config.yaml
dataset: "photos of arthropod specimens (BIOSCAN-5M)"
targets: ["order"]
num_classes: 18
norm_position: "post"
patch_size: [4, 4]
conv_stem: false
layers: 12
loss: "cross_entropy"
residual_init: "none"
learning_rate: 0.0015
beta1: 0.95
eps: 1e-08
lr_schedule: "wsd"
final_lr_fraction: 0.05
Rows from block 8 of a small image classifier, named by matrix and row number. Rows with one number belong to one neuron. Each number is 200 + 20 x the weight over its row's rms, rounded and kept within 0 to 999. All counts start at 0.
After each neuron's rows are labels from the 100 images, of 14976, where the neuron reaches its highest value: "top examples" is what is common among them. Only what is clearly more common there than usual is listed. The data: photos of arthropod specimens (BIOSCAN-5M).
# fc1: MLP up (model.blocks.8.mlp.fc1.weight, 1536x384), inputs 0-127
# fc2: MLP down (model.blocks.8.mlp.fc2.weight, 384x1536, transposed), outputs 0-127

fc1.690,213,183,186,185,222,205,200,175,203,213,202,216,217,185,173,234,224,196,205,225,198,219,230,172,186,176,199,181,216,189,216,210,209,168,185,221,195,188,186,196,193,194,223,229,192,192,194,198,175,169,186,217,183,192,176,198,216,189,212,204,203,211,172,238,203,169,164,209,211,198,209,193,208,198,209,175,177,195,161,195,204,219,179,192,195,192,188,218,232,213,182,215,204,224,208,190,211,222,211,191,160,246,181,230,224,190,195,201,199,206,169,168,217,199,200,191,190,192,235,194,184,162,165,158,212,180,218,204
fc2.690,218,200,217,197,211,209,206,160,190,194,181,212,200,162,186,200,191,225,218,196,195,206,167,211,217,201,191,229,184,204,215,207,231,191,198,221,209,219,213,180,187,236,191,201,209,176,178,178,220,156,206,174,218,200,174,239,203,195,178,176,208,172,165,193,215,214,183,204,187,247,205,214,188,184,177,179,213,208,197,189,190,218,213,170,213,218,210,200,189,203,207,234,192,186,191,181,187,228,203,187,169,207,188,219,208,227,220,208,195,209,230,208,231,200,211,216,179,210,249,216,191,176,167,141,182,164,170,197
top examples: class Arachnida

fc1.407,189,191,177,198,204,209,205,195,197,208,208,218,128,179,195,193,219,207,204,182,213,189,230,173,187,213,220,172,198,200,207,174,184,201,188,175,176,201,239,195,189,222,210,221,192,184,198,188,211,217,205,208,217,204,183,195,211,185,204,221,252,206,215,186,187,184,206,204,211,178,234,207,220,191,198,194,192,202,193,198,208,226,187,199,204,181,198,212,219,198,203,154,195,195,193,194,206,202,212,206,211,192,209,184,208,194,223,195,189,207,172,201,213,195,197,188,198,174,196,205,205,211,217,203,218,217,216,206
fc2.407,150,188,179,203,218,174,177,194,226,162,235,191,196,217,195,202,192,178,183,201,200,210,204,213,191,207,194,200,183,195,190,181,181,210,188,177,144,188,196,200,211,175,178,182,213,198,201,215,207,203,201,208,173,202,212,182,182,209,170,197,175,204,217,229,159,207,183,218,217,185,202,196,206,193,207,200,209,197,204,200,199,198,181,202,182,198,225,200,188,193,210,156,203,211,197,212,203,139,211,204,200,195,205,192,186,214,191,196,203,187,175,181,181,179,214,214,201,191,193,180,224,219,232,233,222,265,193,202
top examples: order Psocodea

fc1.517,202,190,194,185,218,193,211,171,214,221,219,230,217,181,189,226,216,198,208,219,194,212,228,166,184,186,198,164,206,182,208,212,205,181,181,232,190,187,187,216,191,203,221,222,199,196,194,214,181,174,187,210,194,200,170,184,224,195,202,211,208,195,171,245,207,180,172,195,200,208,206,208,208,185,197,179,180,193,159,208,205,236,177,200,198,177,202,218,227,208,187,212,197,221,188,214,204,210,204,198,166,248,182,234,209,190,200,198,187,193,162,174,228,207,210,197,188,199,226,195,185,162,176,148,227,194,225,195
fc2.517,211,197,204,200,214,201,219,169,199,183,181,199,199,161,181,203,189,229,229,199,187,207,154,217,227,191,197,228,191,208,218,210,238,198,204,214,204,228,207,168,183,221,191,207,201,185,163,186,206,163,207,186,226,199,178,252,196,202,190,183,210,165,185,199,232,222,184,195,194,238,212,225,183,191,176,168,204,200,193,188,198,237,211,167,205,225,218,203,191,203,207,224,189,180,192,175,172,226,195,193,167,203,195,220,208,223,205,200,193,217,244,206,224,201,206,213,173,204,236,206,199,184,171,148,192,177,171,194
top examples: class Arachnida

fc1.384,206,216,229,199,142,224,206,217,202,244,232,195,210,191,191,196,257,191,211,155,248,191,226,176,190,220,199,183,170,210,175,205,209,172,196,213,236,189,179,184,200,217,204,184,204,194,191,197,168,199,221,207,185,223,240,207,201,181,218,184,182,202,176,217,177,181,214,205,195,190,187,213,207,217,195,216,207,191,220,203,210,220,229,193,222,190,171,190,224,238,214,201,227,236,221,187,211,235,224,211,165,192,186,205,176,181,212,192,186,206,177,202,180,183,204,203,219,198,192,202,203,229,163,184,227,171,221,201
fc2.384,230,214,214,202,121,220,195,161,183,202,193,185,190,208,199,192,251,187,207,185,228,162,191,228,203,214,178,211,200,223,195,213,219,184,178,169,190,192,196,200,200,223,199,185,209,199,195,216,202,213,205,194,206,201,240,213,195,162,167,193,219,192,205,202,208,198,231,206,192,202,210,209,166,220,201,188,205,195,211,189,182,211,202,200,257,216,158,159,193,217,229,186,190,190,220,184,197,221,239,183,186,179,184,189,210,184,224,172,199,197,211,236,189,213,195,213,187,209,224,202,166,255,202,208,182,186,236,196
top examples: class Arachnida

fc1.464,219,197,219,208,183,198,205,197,199,230,179,207,207,253,211,198,194,185,196,175,188,176,177,215,211,198,153,220,195,209,203,189,187,178,204,205,215,206,183,198,220,189,172,189,195,202,205,207,181,202,177,195,221,196,212,192,221,215,193,200,176,194,172,196,216,212,185,202,201,222,186,183,172,202,195,195,200,206,208,197,162,178,207,201,206,200,191,184,181,206,175,261,205,194,194,206,193,192,215,195,202,191,171,192,220,210,195,195,221,199,221,225,199,215,202,200,192,242,217,198,157,197,201,216,183,179,234,192
fc2.464,223,193,219,190,170,220,194,184,191,206,181,200,182,236,194,169,210,202,213,192,198,206,192,223,204,196,174,198,211,191,194,214,202,200,232,192,197,200,189,207,201,191,208,206,197,206,199,184,192,214,149,196,225,194,191,212,214,206,199,202,229,187,193,150,233,195,194,176,203,216,174,200,164,207,208,197,192,195,198,206,148,206,196,205,217,203,195,203,206,218,178,219,204,192,185,189,200,223,199,200,203,212,197,165,221,216,201,208,200,196,214,219,222,273,173,216,202,222,219,221,186,197,189,210,180,182,225,196
top examples: order Psocodea

fc1.118,176,192,184,203,231,210,206,190,190,154,192,194,229,205,204,196,192,197,218,266,195,257,213,194,198,183,213,189,203,213,203,240,206,216,236,198,190,191,192,193,182,156,234,196,203,211,204,192,195,175,189,214,158,206,183,201,165,191,211,194,179,186,259,183,198,197,202,203,193,190,172,204,212,194,190,203,208,201,191,202,227,215,176,207,188,197,236,208,213,203,196,216,209,214,192,195,189,205,110,188,210,222,262,223,187,181,130,215,198,199,197,156,207,204,196,217,190,196,194,195,256,188,205,215,206,205,165,192
fc2.118,172,224,183,229,212,195,225,255,209,180,199,163,214,203,191,208,195,209,228,227,192,206,177,205,226,174,206,199,207,207,221,232,204,187,208,187,177,230,239,181,179,147,210,212,181,198,177,217,227,216,180,217,206,197,235,218,209,201,260,177,197,178,236,182,203,233,225,192,194,205,208,225,163,206,181,182,190,233,201,190,229,223,202,177,179,193,245,208,209,193,179,170,200,201,204,182,181,213,168,212,175,191,255,214,203,207,162,198,205,207,205,170,171,198,217,171,195,183,141,182,214,195,207,226,205,227,197,195
top examples: order Coleoptera

fc1.62,192,199,206,192,217,203,185,175,206,207,219,224,213,160,196,219,213,214,201,209,207,199,217,171,184,200,202,187,211,182,237,221,208,186,177,234,192,203,173,205,205,220,207,237,217,175,187,195,175,166,205,202,196,213,180,195,222,193,200,217,203,213,162,243,211,195,166,189,201,212,212,199,220,177,210,176,194,183,178,191,212,219,187,195,213,190,199,220,215,201,197,206,199,235,191,193,206,214,224,201,147,247,182,235,218,200,216,222,184,202,174,170,219,188,210,192,198,192,229,183,181,165,168,137,220,188,202,183
fc2.62,206,196,199,203,225,199,221,159,194,189,188,204,197,129,199,222,186,224,214,204,189,206,183,216,224,195,202,206,190,192,214,199,204,206,185,213,203,219,217,183,177,236,191,210,212,185,188,179,213,132,237,179,205,187,181,217,202,199,177,190,197,187,175,223,207,217,180,207,198,236,209,213,195,172,181,193,210,206,187,192,212,208,212,184,197,195,210,195,191,190,229,213,181,193,196,195,188,213,207,198,182,214,184,240,203,209,228,212,194,209,206,188,217,171,221,213,196,195,242,207,199,189,174,127,196,178,151,200
top examples: order Psocodea

fc1.543,237,161,192,195,181,229,214,208,198,224,187,178,240,188,162,235,243,199,198,213,204,201,217,187,199,166,216,200,184,201,161,219,204,176,209,188,234,204,187,195,197,175,231,179,176,226,199,187,189,218,190,225,161,185,221,201,199,189,212,191,174,206,194,232,173,159,205,209,210,164,191,205,209,215,205,194,167,202,172,200,211,215,220,204,193,202,176,191,229,242,183,215,214,226,235,183,207,252,194,203,167,200,194,210,200,198,190,192,200,209,169,185,170,199,192,194,203,199,219,212,209,199,169,179,206,164,219,228
fc2.543,241,209,213,187,185,209,192,207,194,212,160,177,213,180,199,192,199,235,180,194,195,187,228,204,178,210,200,190,209,188,187,243,176,207,216,219,227,173,170,217,210,202,204,189,182,207,221,179,171,195,184,196,188,211,208,174,195,206,228,223,188,219,190,185,187,194,225,203,201,226,182,186,148,210,224,221,193,170,194,208,210,187,196,223,220,194,202,212,216,198,184,223,212,199,209,213,209,285,181,205,222,204,209,217,188,196,195,202,194,181,181,192,211,220,197,187,212,199,209,213,206,180,161,171,184,161,193,196
top examples: order Lepidoptera

fc1.428,212,174,177,200,226,203,199,179,218,208,205,206,213,185,178,244,215,203,206,227,189,206,224,176,163,178,217,176,211,188,210,207,208,179,169,213,186,201,199,204,205,193,228,225,187,203,179,205,186,187,185,207,188,189,169,212,221,186,218,205,213,215,181,248,203,166,157,190,192,199,215,193,203,194,225,182,178,195,153,191,200,223,180,206,203,203,190,216,217,211,187,211,194,213,209,191,218,221,215,210,175,245,175,232,223,198,209,204,194,211,181,180,208,203,204,184,199,189,249,209,182,150,180,153,219,185,204,216
fc2.428,212,189,193,204,231,206,224,161,193,182,177,195,194,161,199,216,194,229,223,207,181,209,163,228,229,195,196,220,176,210,209,220,220,184,188,208,195,227,220,185,171,216,190,201,200,177,174,184,223,160,212,184,219,192,180,233,200,197,185,177,207,170,188,210,209,229,180,202,201,231,221,228,183,187,179,175,208,200,183,195,207,224,208,170,196,228,215,197,189,192,212,215,180,188,198,186,183,225,193,187,172,210,190,222,213,218,217,199,180,214,227,194,212,190,219,210,182,196,254,206,204,181,169,143,189,175,156,197
top examples: order Hemiptera

fc1.545,227,172,191,203,216,209,207,182,193,220,189,202,226,193,187,246,215,204,198,233,198,211,214,187,197,170,208,196,204,201,198,223,203,172,185,212,206,202,187,184,204,188,227,212,190,208,196,200,173,181,180,212,181,180,188,198,219,201,208,198,193,199,166,236,193,171,161,206,200,190,202,195,200,202,192,175,164,196,151,193,207,207,195,198,192,195,183,216,219,223,178,226,208,223,221,185,202,224,205,207,158,241,180,233,220,213,196,204,205,199,168,172,204,214,189,191,191,192,242,200,174,155,162,172,203,174,217,214
fc2.545,230,187,200,195,213,227,205,170,189,196,150,191,199,177,196,205,195,242,214,187,178,205,164,230,214,204,186,228,191,204,216,232,218,198,207,210,205,225,203,179,184,209,198,197,191,181,162,168,217,168,191,181,228,198,177,234,198,203,203,180,222,173,182,200,219,203,185,198,189,240,206,218,158,194,182,172,208,200,180,196,197,221,201,172,203,221,218,206,198,209,191,222,189,191,189,177,171,239,190,194,168,215,194,215,217,220,212,210,195,206,226,207,220,208,203,210,173,220,242,228,193,170,148,148,171,167,169,198
top examples: class Arachnida

fc1.135,207,188,164,195,238,190,209,182,199,193,190,211,137,195,194,218,182,190,202,206,170,194,195,216,203,182,213,203,232,199,232,180,198,210,171,177,145,199,249,212,191,214,205,236,185,182,203,190,226,217,196,200,230,178,149,192,224,198,191,225,271,198,202,206,217,205,181,207,209,195,254,202,201,198,198,179,182,197,179,206,183,196,162,192,184,216,205,208,196,171,198,173,164,162,182,209,198,170,218,199,219,201,182,192,229,203,226,204,202,199,199,204,217,203,201,206,194,171,222,196,176,179,232,198,191,229,202,218
fc2.135,171,155,183,204,227,205,204,170,197,171,215,201,144,224,194,208,187,174,222,201,179,227,185,233,210,183,176,202,208,188,202,183,212,203,206,179,146,209,200,201,200,177,209,217,211,193,191,199,196,203,192,209,219,168,183,212,216,207,171,189,223,178,203,219,217,199,152,163,194,191,193,212,205,182,193,179,187,201,182,198,176,216,191,187,172,203,216,203,198,197,196,187,185,198,181,179,191,149,212,202,192,213,180,177,226,221,215,207,206,199,206,207,203,202,191,244,185,212,218,206,201,209,217,213,204,234,196,198
top examples: order Lepidoptera

fc1.156,235,175,209,190,172,213,197,204,200,245,194,194,153,220,183,218,201,195,193,150,181,158,193,220,159,187,187,198,198,180,188,154,188,178,181,184,210,196,230,197,206,210,174,194,167,213,173,207,192,221,197,202,227,206,204,193,226,191,221,210,233,210,179,197,192,199,204,198,210,193,220,201,180,206,213,210,195,193,205,187,168,200,221,182,224,203,170,181,196,228,185,169,217,172,207,186,209,212,233,202,218,160,158,166,214,213,237,177,185,191,231,249,185,210,199,166,221,225,208,186,166,227,214,208,200,197,214,215
fc2.156,206,179,185,217,176,216,210,185,185,189,196,170,182,224,180,201,241,178,217,186,205,173,160,237,214,208,179,221,195,222,213,208,236,208,183,139,172,230,196,175,201,188,200,188,206,194,172,214,204,219,202,205,236,195,233,239,194,172,180,186,230,168,214,225,239,191,202,199,188,173,213,209,172,215,179,182,205,196,187,191,192,219,206,178,206,218,177,155,192,221,220,158,181,195,207,182,183,188,227,183,177,190,196,183,214,190,214,185,191,207,242,235,180,207,201,212,182,206,205,193,166,257,213,219,186,218,218,198
top examples: order Hemiptera

fc1.694,148,251,212,201,233,185,196,198,199,169,213,204,210,188,233,166,174,203,197,208,201,198,181,217,220,234,201,215,202,207,248,214,200,235,202,228,183,200,186,218,200,221,179,210,231,165,210,200,218,170,226,170,210,213,188,198,177,208,176,192,194,196,215,189,223,237,217,208,200,241,180,196,197,192,200,222,237,200,237,209,218,188,182,195,198,216,223,197,168,168,235,198,175,193,174,221,192,168,200,196,216,212,219,211,177,205,205,224,210,192,222,191,215,177,197,210,206,199,171,198,214,193,216,200,190,228,159,187
fc2.694,156,223,205,190,222,195,199,182,227,139,224,206,205,176,200,202,201,208,208,190,212,240,186,235,204,215,159,221,163,198,206,193,229,209,182,200,164,203,188,195,197,212,163,212,241,184,193,207,191,164,213,165,225,205,203,221,193,201,178,204,223,188,199,199,232,207,179,205,186,254,217,205,190,182,208,192,241,186,226,208,207,208,208,194,200,218,239,185,154,195,229,192,184,186,167,189,190,172,203,177,195,210,212,216,231,256,203,210,196,201,229,222,207,179,201,226,184,213,201,197,200,205,206,196,196,213,171,211
top examples: order Lepidoptera

fc1.671,136,256,196,200,236,200,192,202,196,162,238,207,203,188,215,150,184,205,200,213,223,208,202,189,199,239,200,198,190,210,240,215,217,231,212,237,183,202,184,202,194,229,192,221,226,168,208,201,211,165,228,186,213,238,179,205,167,197,201,197,191,198,215,177,214,215,219,195,192,240,184,206,211,199,197,231,241,203,240,213,220,207,170,190,214,198,231,216,188,176,224,202,188,206,167,202,214,184,189,201,212,207,244,207,171,195,192,217,200,195,215,187,213,190,202,196,217,189,162,195,227,196,213,210,216,230,166,185
fc2.671,148,238,206,209,222,194,180,190,228,130,225,203,211,175,201,189,205,213,183,186,217,241,204,228,186,215,160,212,166,194,184,197,219,205,188,200,164,178,186,214,223,210,167,199,234,194,225,210,189,166,211,167,219,210,206,200,196,200,179,223,222,216,201,193,228,193,185,203,215,265,208,176,186,187,217,229,239,196,235,217,209,181,189,223,202,209,247,189,158,205,230,190,198,198,168,211,220,175,201,180,226,204,220,221,227,263,195,207,197,188,217,223,202,184,189,219,198,212,197,197,198,206,203,197,192,214,171,203
top examples: order Coleoptera

fc1.113,226,167,190,196,202,223,206,187,210,230,193,197,241,182,180,249,230,197,197,218,194,202,211,194,193,179,200,186,207,196,209,216,182,172,185,216,220,211,186,199,199,181,211,212,176,213,197,219,177,188,184,213,171,195,198,217,223,195,206,219,194,217,166,258,195,165,171,186,187,188,211,185,196,207,221,174,170,211,156,183,206,204,198,217,195,202,175,200,224,208,175,224,202,216,216,204,195,228,217,213,161,224,166,233,224,197,197,205,193,199,173,179,203,206,194,195,203,195,250,204,177,172,178,157,203,169,223,211
fc2.113,238,187,206,192,203,212,215,176,186,205,164,191,193,167,198,201,192,231,232,183,178,208,192,221,237,203,188,212,191,190,202,233,202,179,207,210,205,215,213,182,183,211,195,213,189,180,195,173,203,168,195,190,221,189,180,216,208,194,207,187,212,192,177,200,226,235,201,185,196,236,204,230,158,182,191,195,199,203,173,198,198,221,186,189,206,205,202,203,188,189,190,223,188,170,192,177,177,265,193,182,195,219,191,219,211,204,220,203,186,187,228,211,217,211,202,203,174,199,242,216,193,175,163,147,185,162,173,190
top examples: class Arachnida

fc1.431,220,167,172,197,225,195,204,166,190,216,195,222,181,183,189,246,211,206,189,207,182,207,206,194,206,178,216,191,224,202,227,194,197,182,160,194,170,202,211,199,191,205,222,246,193,193,206,197,192,200,183,207,204,180,131,192,242,188,207,216,241,196,177,227,217,188,148,207,216,192,238,201,214,202,195,161,165,202,129,202,198,207,166,200,192,194,189,228,218,198,189,190,190,196,192,200,191,198,221,200,185,221,162,213,244,206,218,207,210,195,179,190,220,212,204,205,187,182,253,200,164,157,197,174,199,192,219,205
fc2.431,209,133,177,191,234,230,206,160,166,196,181,197,161,197,189,219,193,202,222,196,149,213,173,245,221,179,184,213,215,191,207,206,216,198,209,192,180,218,204,191,194,190,217,213,189,190,178,173,211,185,195,205,232,172,173,224,226,202,186,190,233,175,187,222,237,216,147,167,193,197,192,219,185,186,185,179,184,203,146,194,183,221,198,180,172,206,208,201,205,211,193,208,171,194,188,174,179,194,204,204,183,227,172,193,239,210,229,217,202,200,229,210,212,204,188,234,185,219,250,226,183,188,185,182,183,198,175,191
top examples: order Hemiptera

fc1.579,192,190,177,195,209,192,190,197,219,194,193,215,131,202,211,205,191,202,208,189,188,189,200,199,195,202,215,198,215,190,207,161,192,213,197,164,158,212,251,208,186,211,192,228,197,197,198,203,220,219,202,190,221,200,165,207,214,213,178,220,272,214,212,184,205,201,189,192,201,177,240,203,207,182,215,187,194,195,184,211,191,206,172,209,193,200,213,224,201,182,187,144,180,169,182,213,208,169,211,213,231,192,197,190,209,196,218,188,194,213,188,214,218,218,206,198,188,175,200,191,200,202,240,215,210,233,207,206
fc2.579,159,155,171,210,234,188,201,178,205,166,223,193,162,213,208,223,192,180,191,212,186,210,203,224,205,191,186,193,198,194,200,178,192,198,192,173,143,202,209,204,188,180,199,199,212,200,202,205,221,200,202,210,179,178,196,181,198,204,163,189,189,206,210,251,175,211,156,196,209,180,207,192,209,190,182,200,194,208,181,188,196,184,200,206,166,194,206,197,193,183,210,165,186,197,200,210,212,138,222,197,201,195,188,187,197,205,209,197,189,216,185,187,189,175,215,229,212,189,202,188,215,215,226,217,220,246,190,196
top examples: order Hemiptera

fc1.518,239,205,211,194,179,201,197,208,224,216,185,178,217,178,200,229,216,189,195,189,194,176,178,220,169,186,210,213,184,168,176,220,207,189,169,191,238,197,206,197,214,210,185,167,191,209,183,207,185,217,225,207,192,177,221,188,209,209,210,187,194,199,180,248,192,209,210,202,210,188,198,200,178,200,217,216,189,189,199,215,180,186,232,192,203,216,142,158,188,214,217,173,187,198,232,196,210,218,226,218,200,202,159,218,206,191,234,208,198,179,226,203,179,182,210,186,227,227,235,183,186,203,191,172,195,166,201,209
fc2.518,222,190,181,201,180,227,202,177,186,186,175,160,188,195,189,209,238,209,218,183,194,189,172,252,204,216,165,225,180,209,196,230,243,190,178,163,177,208,197,188,199,204,184,209,205,183,178,197,205,194,214,187,238,200,241,229,203,180,193,185,241,171,206,237,238,197,213,191,196,197,216,215,159,210,193,176,222,198,183,192,209,218,196,181,216,227,186,154,181,216,229,174,177,194,184,180,188,223,217,178,183,206,198,210,240,193,218,202,197,199,233,238,188,203,184,210,173,220,218,207,175,239,186,187,174,192,198,196
top examples: order Lepidoptera

fc1.248,215,170,189,193,214,200,197,174,201,221,188,200,222,183,194,247,222,200,188,228,193,212,212,190,196,179,212,195,209,201,205,205,199,175,171,209,202,205,185,195,205,194,222,218,195,197,202,196,172,182,183,206,185,180,175,199,227,199,201,205,207,204,158,250,208,176,157,209,204,197,216,200,198,201,199,171,173,201,151,189,210,203,190,187,181,195,183,207,220,208,187,216,200,223,210,198,204,220,214,209,160,249,180,238,220,214,207,217,205,194,175,177,213,199,204,189,191,196,248,194,177,148,169,153,200,176,219,204
fc2.248,226,184,204,193,217,224,217,159,179,193,165,203,192,173,190,207,191,228,221,193,182,204,166,229,218,200,185,230,190,197,211,217,227,188,200,212,201,223,208,180,180,219,200,204,201,171,171,164,213,164,204,178,231,197,171,232,212,198,189,181,221,171,172,205,222,212,178,193,183,230,204,222,180,183,174,170,209,205,180,197,192,221,214,170,206,214,207,202,193,203,204,227,182,203,188,173,178,226,202,193,176,222,186,214,221,220,224,215,199,205,228,212,224,203,203,219,169,217,251,230,185,180,159,149,175,168,167,191
top examples: order Hemiptera; class Arachnida

fc1.596,219,198,215,204,165,206,204,206,202,234,184,202,142,228,198,184,211,197,198,136,207,172,205,204,196,211,182,200,189,200,188,138,196,179,193,181,203,205,226,204,207,207,188,187,198,209,188,197,188,242,197,195,230,216,215,181,228,202,203,222,211,188,182,177,196,198,208,204,205,190,216,216,204,201,199,197,201,196,218,209,163,199,217,200,219,187,183,192,195,211,189,189,213,183,205,198,201,202,221,205,221,161,172,139,211,195,218,166,205,183,193,241,187,202,196,196,196,203,180,207,175,231,221,232,204,197,258,199
fc2.596,196,197,210,200,155,197,212,180,205,192,223,191,182,258,200,185,221,146,207,193,222,194,194,215,205,208,178,204,197,200,209,186,198,190,194,161,174,208,204,189,183,189,197,200,218,199,196,222,206,239,186,204,206,197,228,197,195,196,170,193,208,191,209,195,208,202,207,194,190,185,199,212,177,209,191,193,199,204,213,192,159,206,200,191,221,204,178,183,191,198,210,178,202,201,198,198,191,177,233,186,192,185,198,145,205,194,205,189,196,203,202,220,190,222,196,224,200,200,203,193,193,254,234,259,199,220,252,197
top examples: class Arachnida

fc1.453,219,158,176,194,230,193,202,176,194,219,181,219,188,195,187,248,202,206,199,215,176,213,213,197,217,167,209,194,226,208,218,182,192,177,176,190,175,204,212,194,190,190,224,235,185,208,208,198,190,204,172,212,199,174,149,206,231,204,190,217,235,196,179,220,210,178,138,201,194,186,229,202,210,196,190,154,165,197,137,205,190,217,170,199,181,180,198,233,225,205,175,201,199,191,197,201,203,198,207,198,191,215,172,206,242,199,202,193,207,197,173,198,222,217,201,206,174,185,254,210,169,160,195,184,192,200,226,200
fc2.453,219,135,178,193,234,235,189,156,164,202,172,193,159,195,194,219,192,207,215,202,143,214,188,248,200,175,184,211,213,191,189,212,217,205,213,194,185,198,191,205,204,194,221,215,194,186,192,165,194,185,196,200,221,170,165,212,228,201,186,197,232,184,181,217,224,202,151,167,202,201,195,213,185,180,209,182,182,201,141,207,179,215,190,194,173,199,206,201,210,201,190,212,167,199,185,179,196,205,208,204,193,232,169,194,240,211,233,219,206,184,217,207,217,206,190,230,180,214,263,232,187,187,180,175,181,192,179,193
top examples: order Hemiptera

fc1.189,211,189,212,194,190,199,183,192,221,219,207,216,233,231,201,196,202,202,193,195,200,207,218,174,195,199,159,185,199,186,205,197,209,176,208,216,206,190,164,206,205,175,197,204,203,213,190,201,171,178,162,197,194,213,200,199,217,217,193,202,162,188,186,204,209,188,173,200,209,217,179,212,201,181,210,187,191,199,188,220,188,214,196,190,209,178,207,211,218,221,164,292,230,219,196,210,200,213,193,204,181,216,185,204,215,199,181,188,189,194,193,201,215,220,209,208,180,227,216,195,178,183,189,202,214,182,232,184
fc2.189,213,207,234,179,195,192,191,200,203,211,185,219,205,215,202,181,174,209,181,215,195,208,208,182,184,193,214,182,207,197,190,198,175,202,236,233,225,181,193,214,215,195,206,191,193,212,215,182,192,202,156,198,176,198,169,183,200,217,212,213,171,216,184,136,173,190,192,205,199,239,186,184,190,193,224,216,188,203,210,204,170,184,211,213,205,177,212,232,211,188,168,247,218,202,198,221,217,229,178,213,207,204,201,182,180,227,190,208,199,195,173,178,234,232,220,201,223,183,210,204,216,163,188,198,209,168,201,205
top examples: order Lepidoptera

fc1.515,231,164,198,208,167,212,198,227,192,210,184,169,223,201,181,231,215,200,196,202,203,208,205,197,215,170,202,199,191,215,136,214,197,187,228,174,232,202,200,185,196,161,224,163,182,252,211,202,197,218,187,221,146,189,243,189,191,196,212,172,174,188,209,209,162,168,220,202,197,155,176,213,187,221,184,210,182,206,193,214,196,205,231,185,196,199,179,180,223,232,181,203,221,213,233,193,203,239,176,183,191,182,209,199,189,189,179,188,212,193,189,203,164,208,196,213,199,205,205,206,216,221,185,207,192,176,213,214
fc2.515,250,202,195,193,152,232,192,203,178,216,154,152,196,206,192,192,239,220,188,192,199,169,217,227,192,202,187,194,216,201,199,257,189,203,212,171,202,192,189,200,200,181,215,187,178,208,208,200,188,218,177,204,193,213,244,184,205,189,232,215,214,220,213,191,200,187,249,188,198,192,182,190,117,239,206,212,194,183,189,200,203,190,195,211,223,192,178,185,215,219,191,186,200,201,214,211,202,270,203,203,211,196,210,201,203,177,202,186,198,199,189,217,191,235,185,188,207,213,208,214,178,229,171,197,166,178,219,198
top examples: order Lepidoptera

fc1.672,215,183,194,193,208,213,197,200,214,214,213,204,220,182,179,234,233,187,199,225,207,225,235,168,176,189,213,169,207,190,197,212,212,169,191,223,210,196,183,203,190,197,226,212,190,205,189,206,172,178,185,216,174,205,191,209,214,189,222,195,200,219,181,239,185,163,179,194,200,186,206,194,214,199,214,183,189,197,170,186,212,234,196,192,207,191,185,217,235,222,181,205,214,239,210,192,206,237,209,215,158,235,189,228,203,197,201,196,180,218,150,166,204,203,197,196,206,196,220,191,198,172,166,165,222,178,210,197
fc2.672,213,201,201,198,214,214,226,167,190,182,172,193,195,155,187,219,198,236,224,209,190,206,162,222,225,186,191,218,195,212,222,228,231,188,191,204,191,226,208,174,169,230,204,209,200,180,167,189,223,157,213,177,208,195,184,227,202,193,187,175,209,174,187,209,203,225,194,191,183,238,217,226,170,197,179,170,201,185,190,196,208,228,209,168,207,218,213,192,196,204,216,219,187,183,196,170,178,241,201,195,161,209,201,226,214,218,214,198,194,219,215,199,215,191,195,208,170,199,238,205,197,189,164,140,183,171,167,200
top examples: class Arachnida

fc1.606,209,204,211,194,168,225,200,208,196,217,215,183,220,159,197,216,252,191,192,188,237,188,206,200,177,208,220,198,169,198,176,217,193,189,185,204,243,188,191,184,212,216,204,178,206,200,187,202,187,206,241,197,190,210,234,202,190,186,219,187,187,213,178,240,173,195,219,201,205,185,186,187,203,219,209,222,207,199,219,185,210,203,236,201,224,206,161,169,203,218,226,178,220,232,232,180,207,233,222,201,166,198,191,217,170,207,219,203,194,215,196,198,174,173,204,186,227,204,198,196,204,224,162,163,216,171,193,208
fc2.606,225,214,190,184,182,217,191,184,185,203,179,169,211,150,202,207,229,223,193,188,205,174,199,224,195,210,197,212,192,209,190,234,207,211,167,180,200,193,188,220,208,234,192,193,199,202,205,203,196,181,238,187,204,213,239,202,191,181,195,204,209,196,204,240,212,199,236,212,204,202,206,189,162,214,221,199,212,188,194,205,224,197,191,203,224,212,183,172,196,210,235,182,187,205,214,210,214,240,215,193,211,192,202,234,202,179,214,188,193,187,204,214,180,188,195,187,200,208,216,205,184,229,174,158,175,173,190,205
top examples: order Hemiptera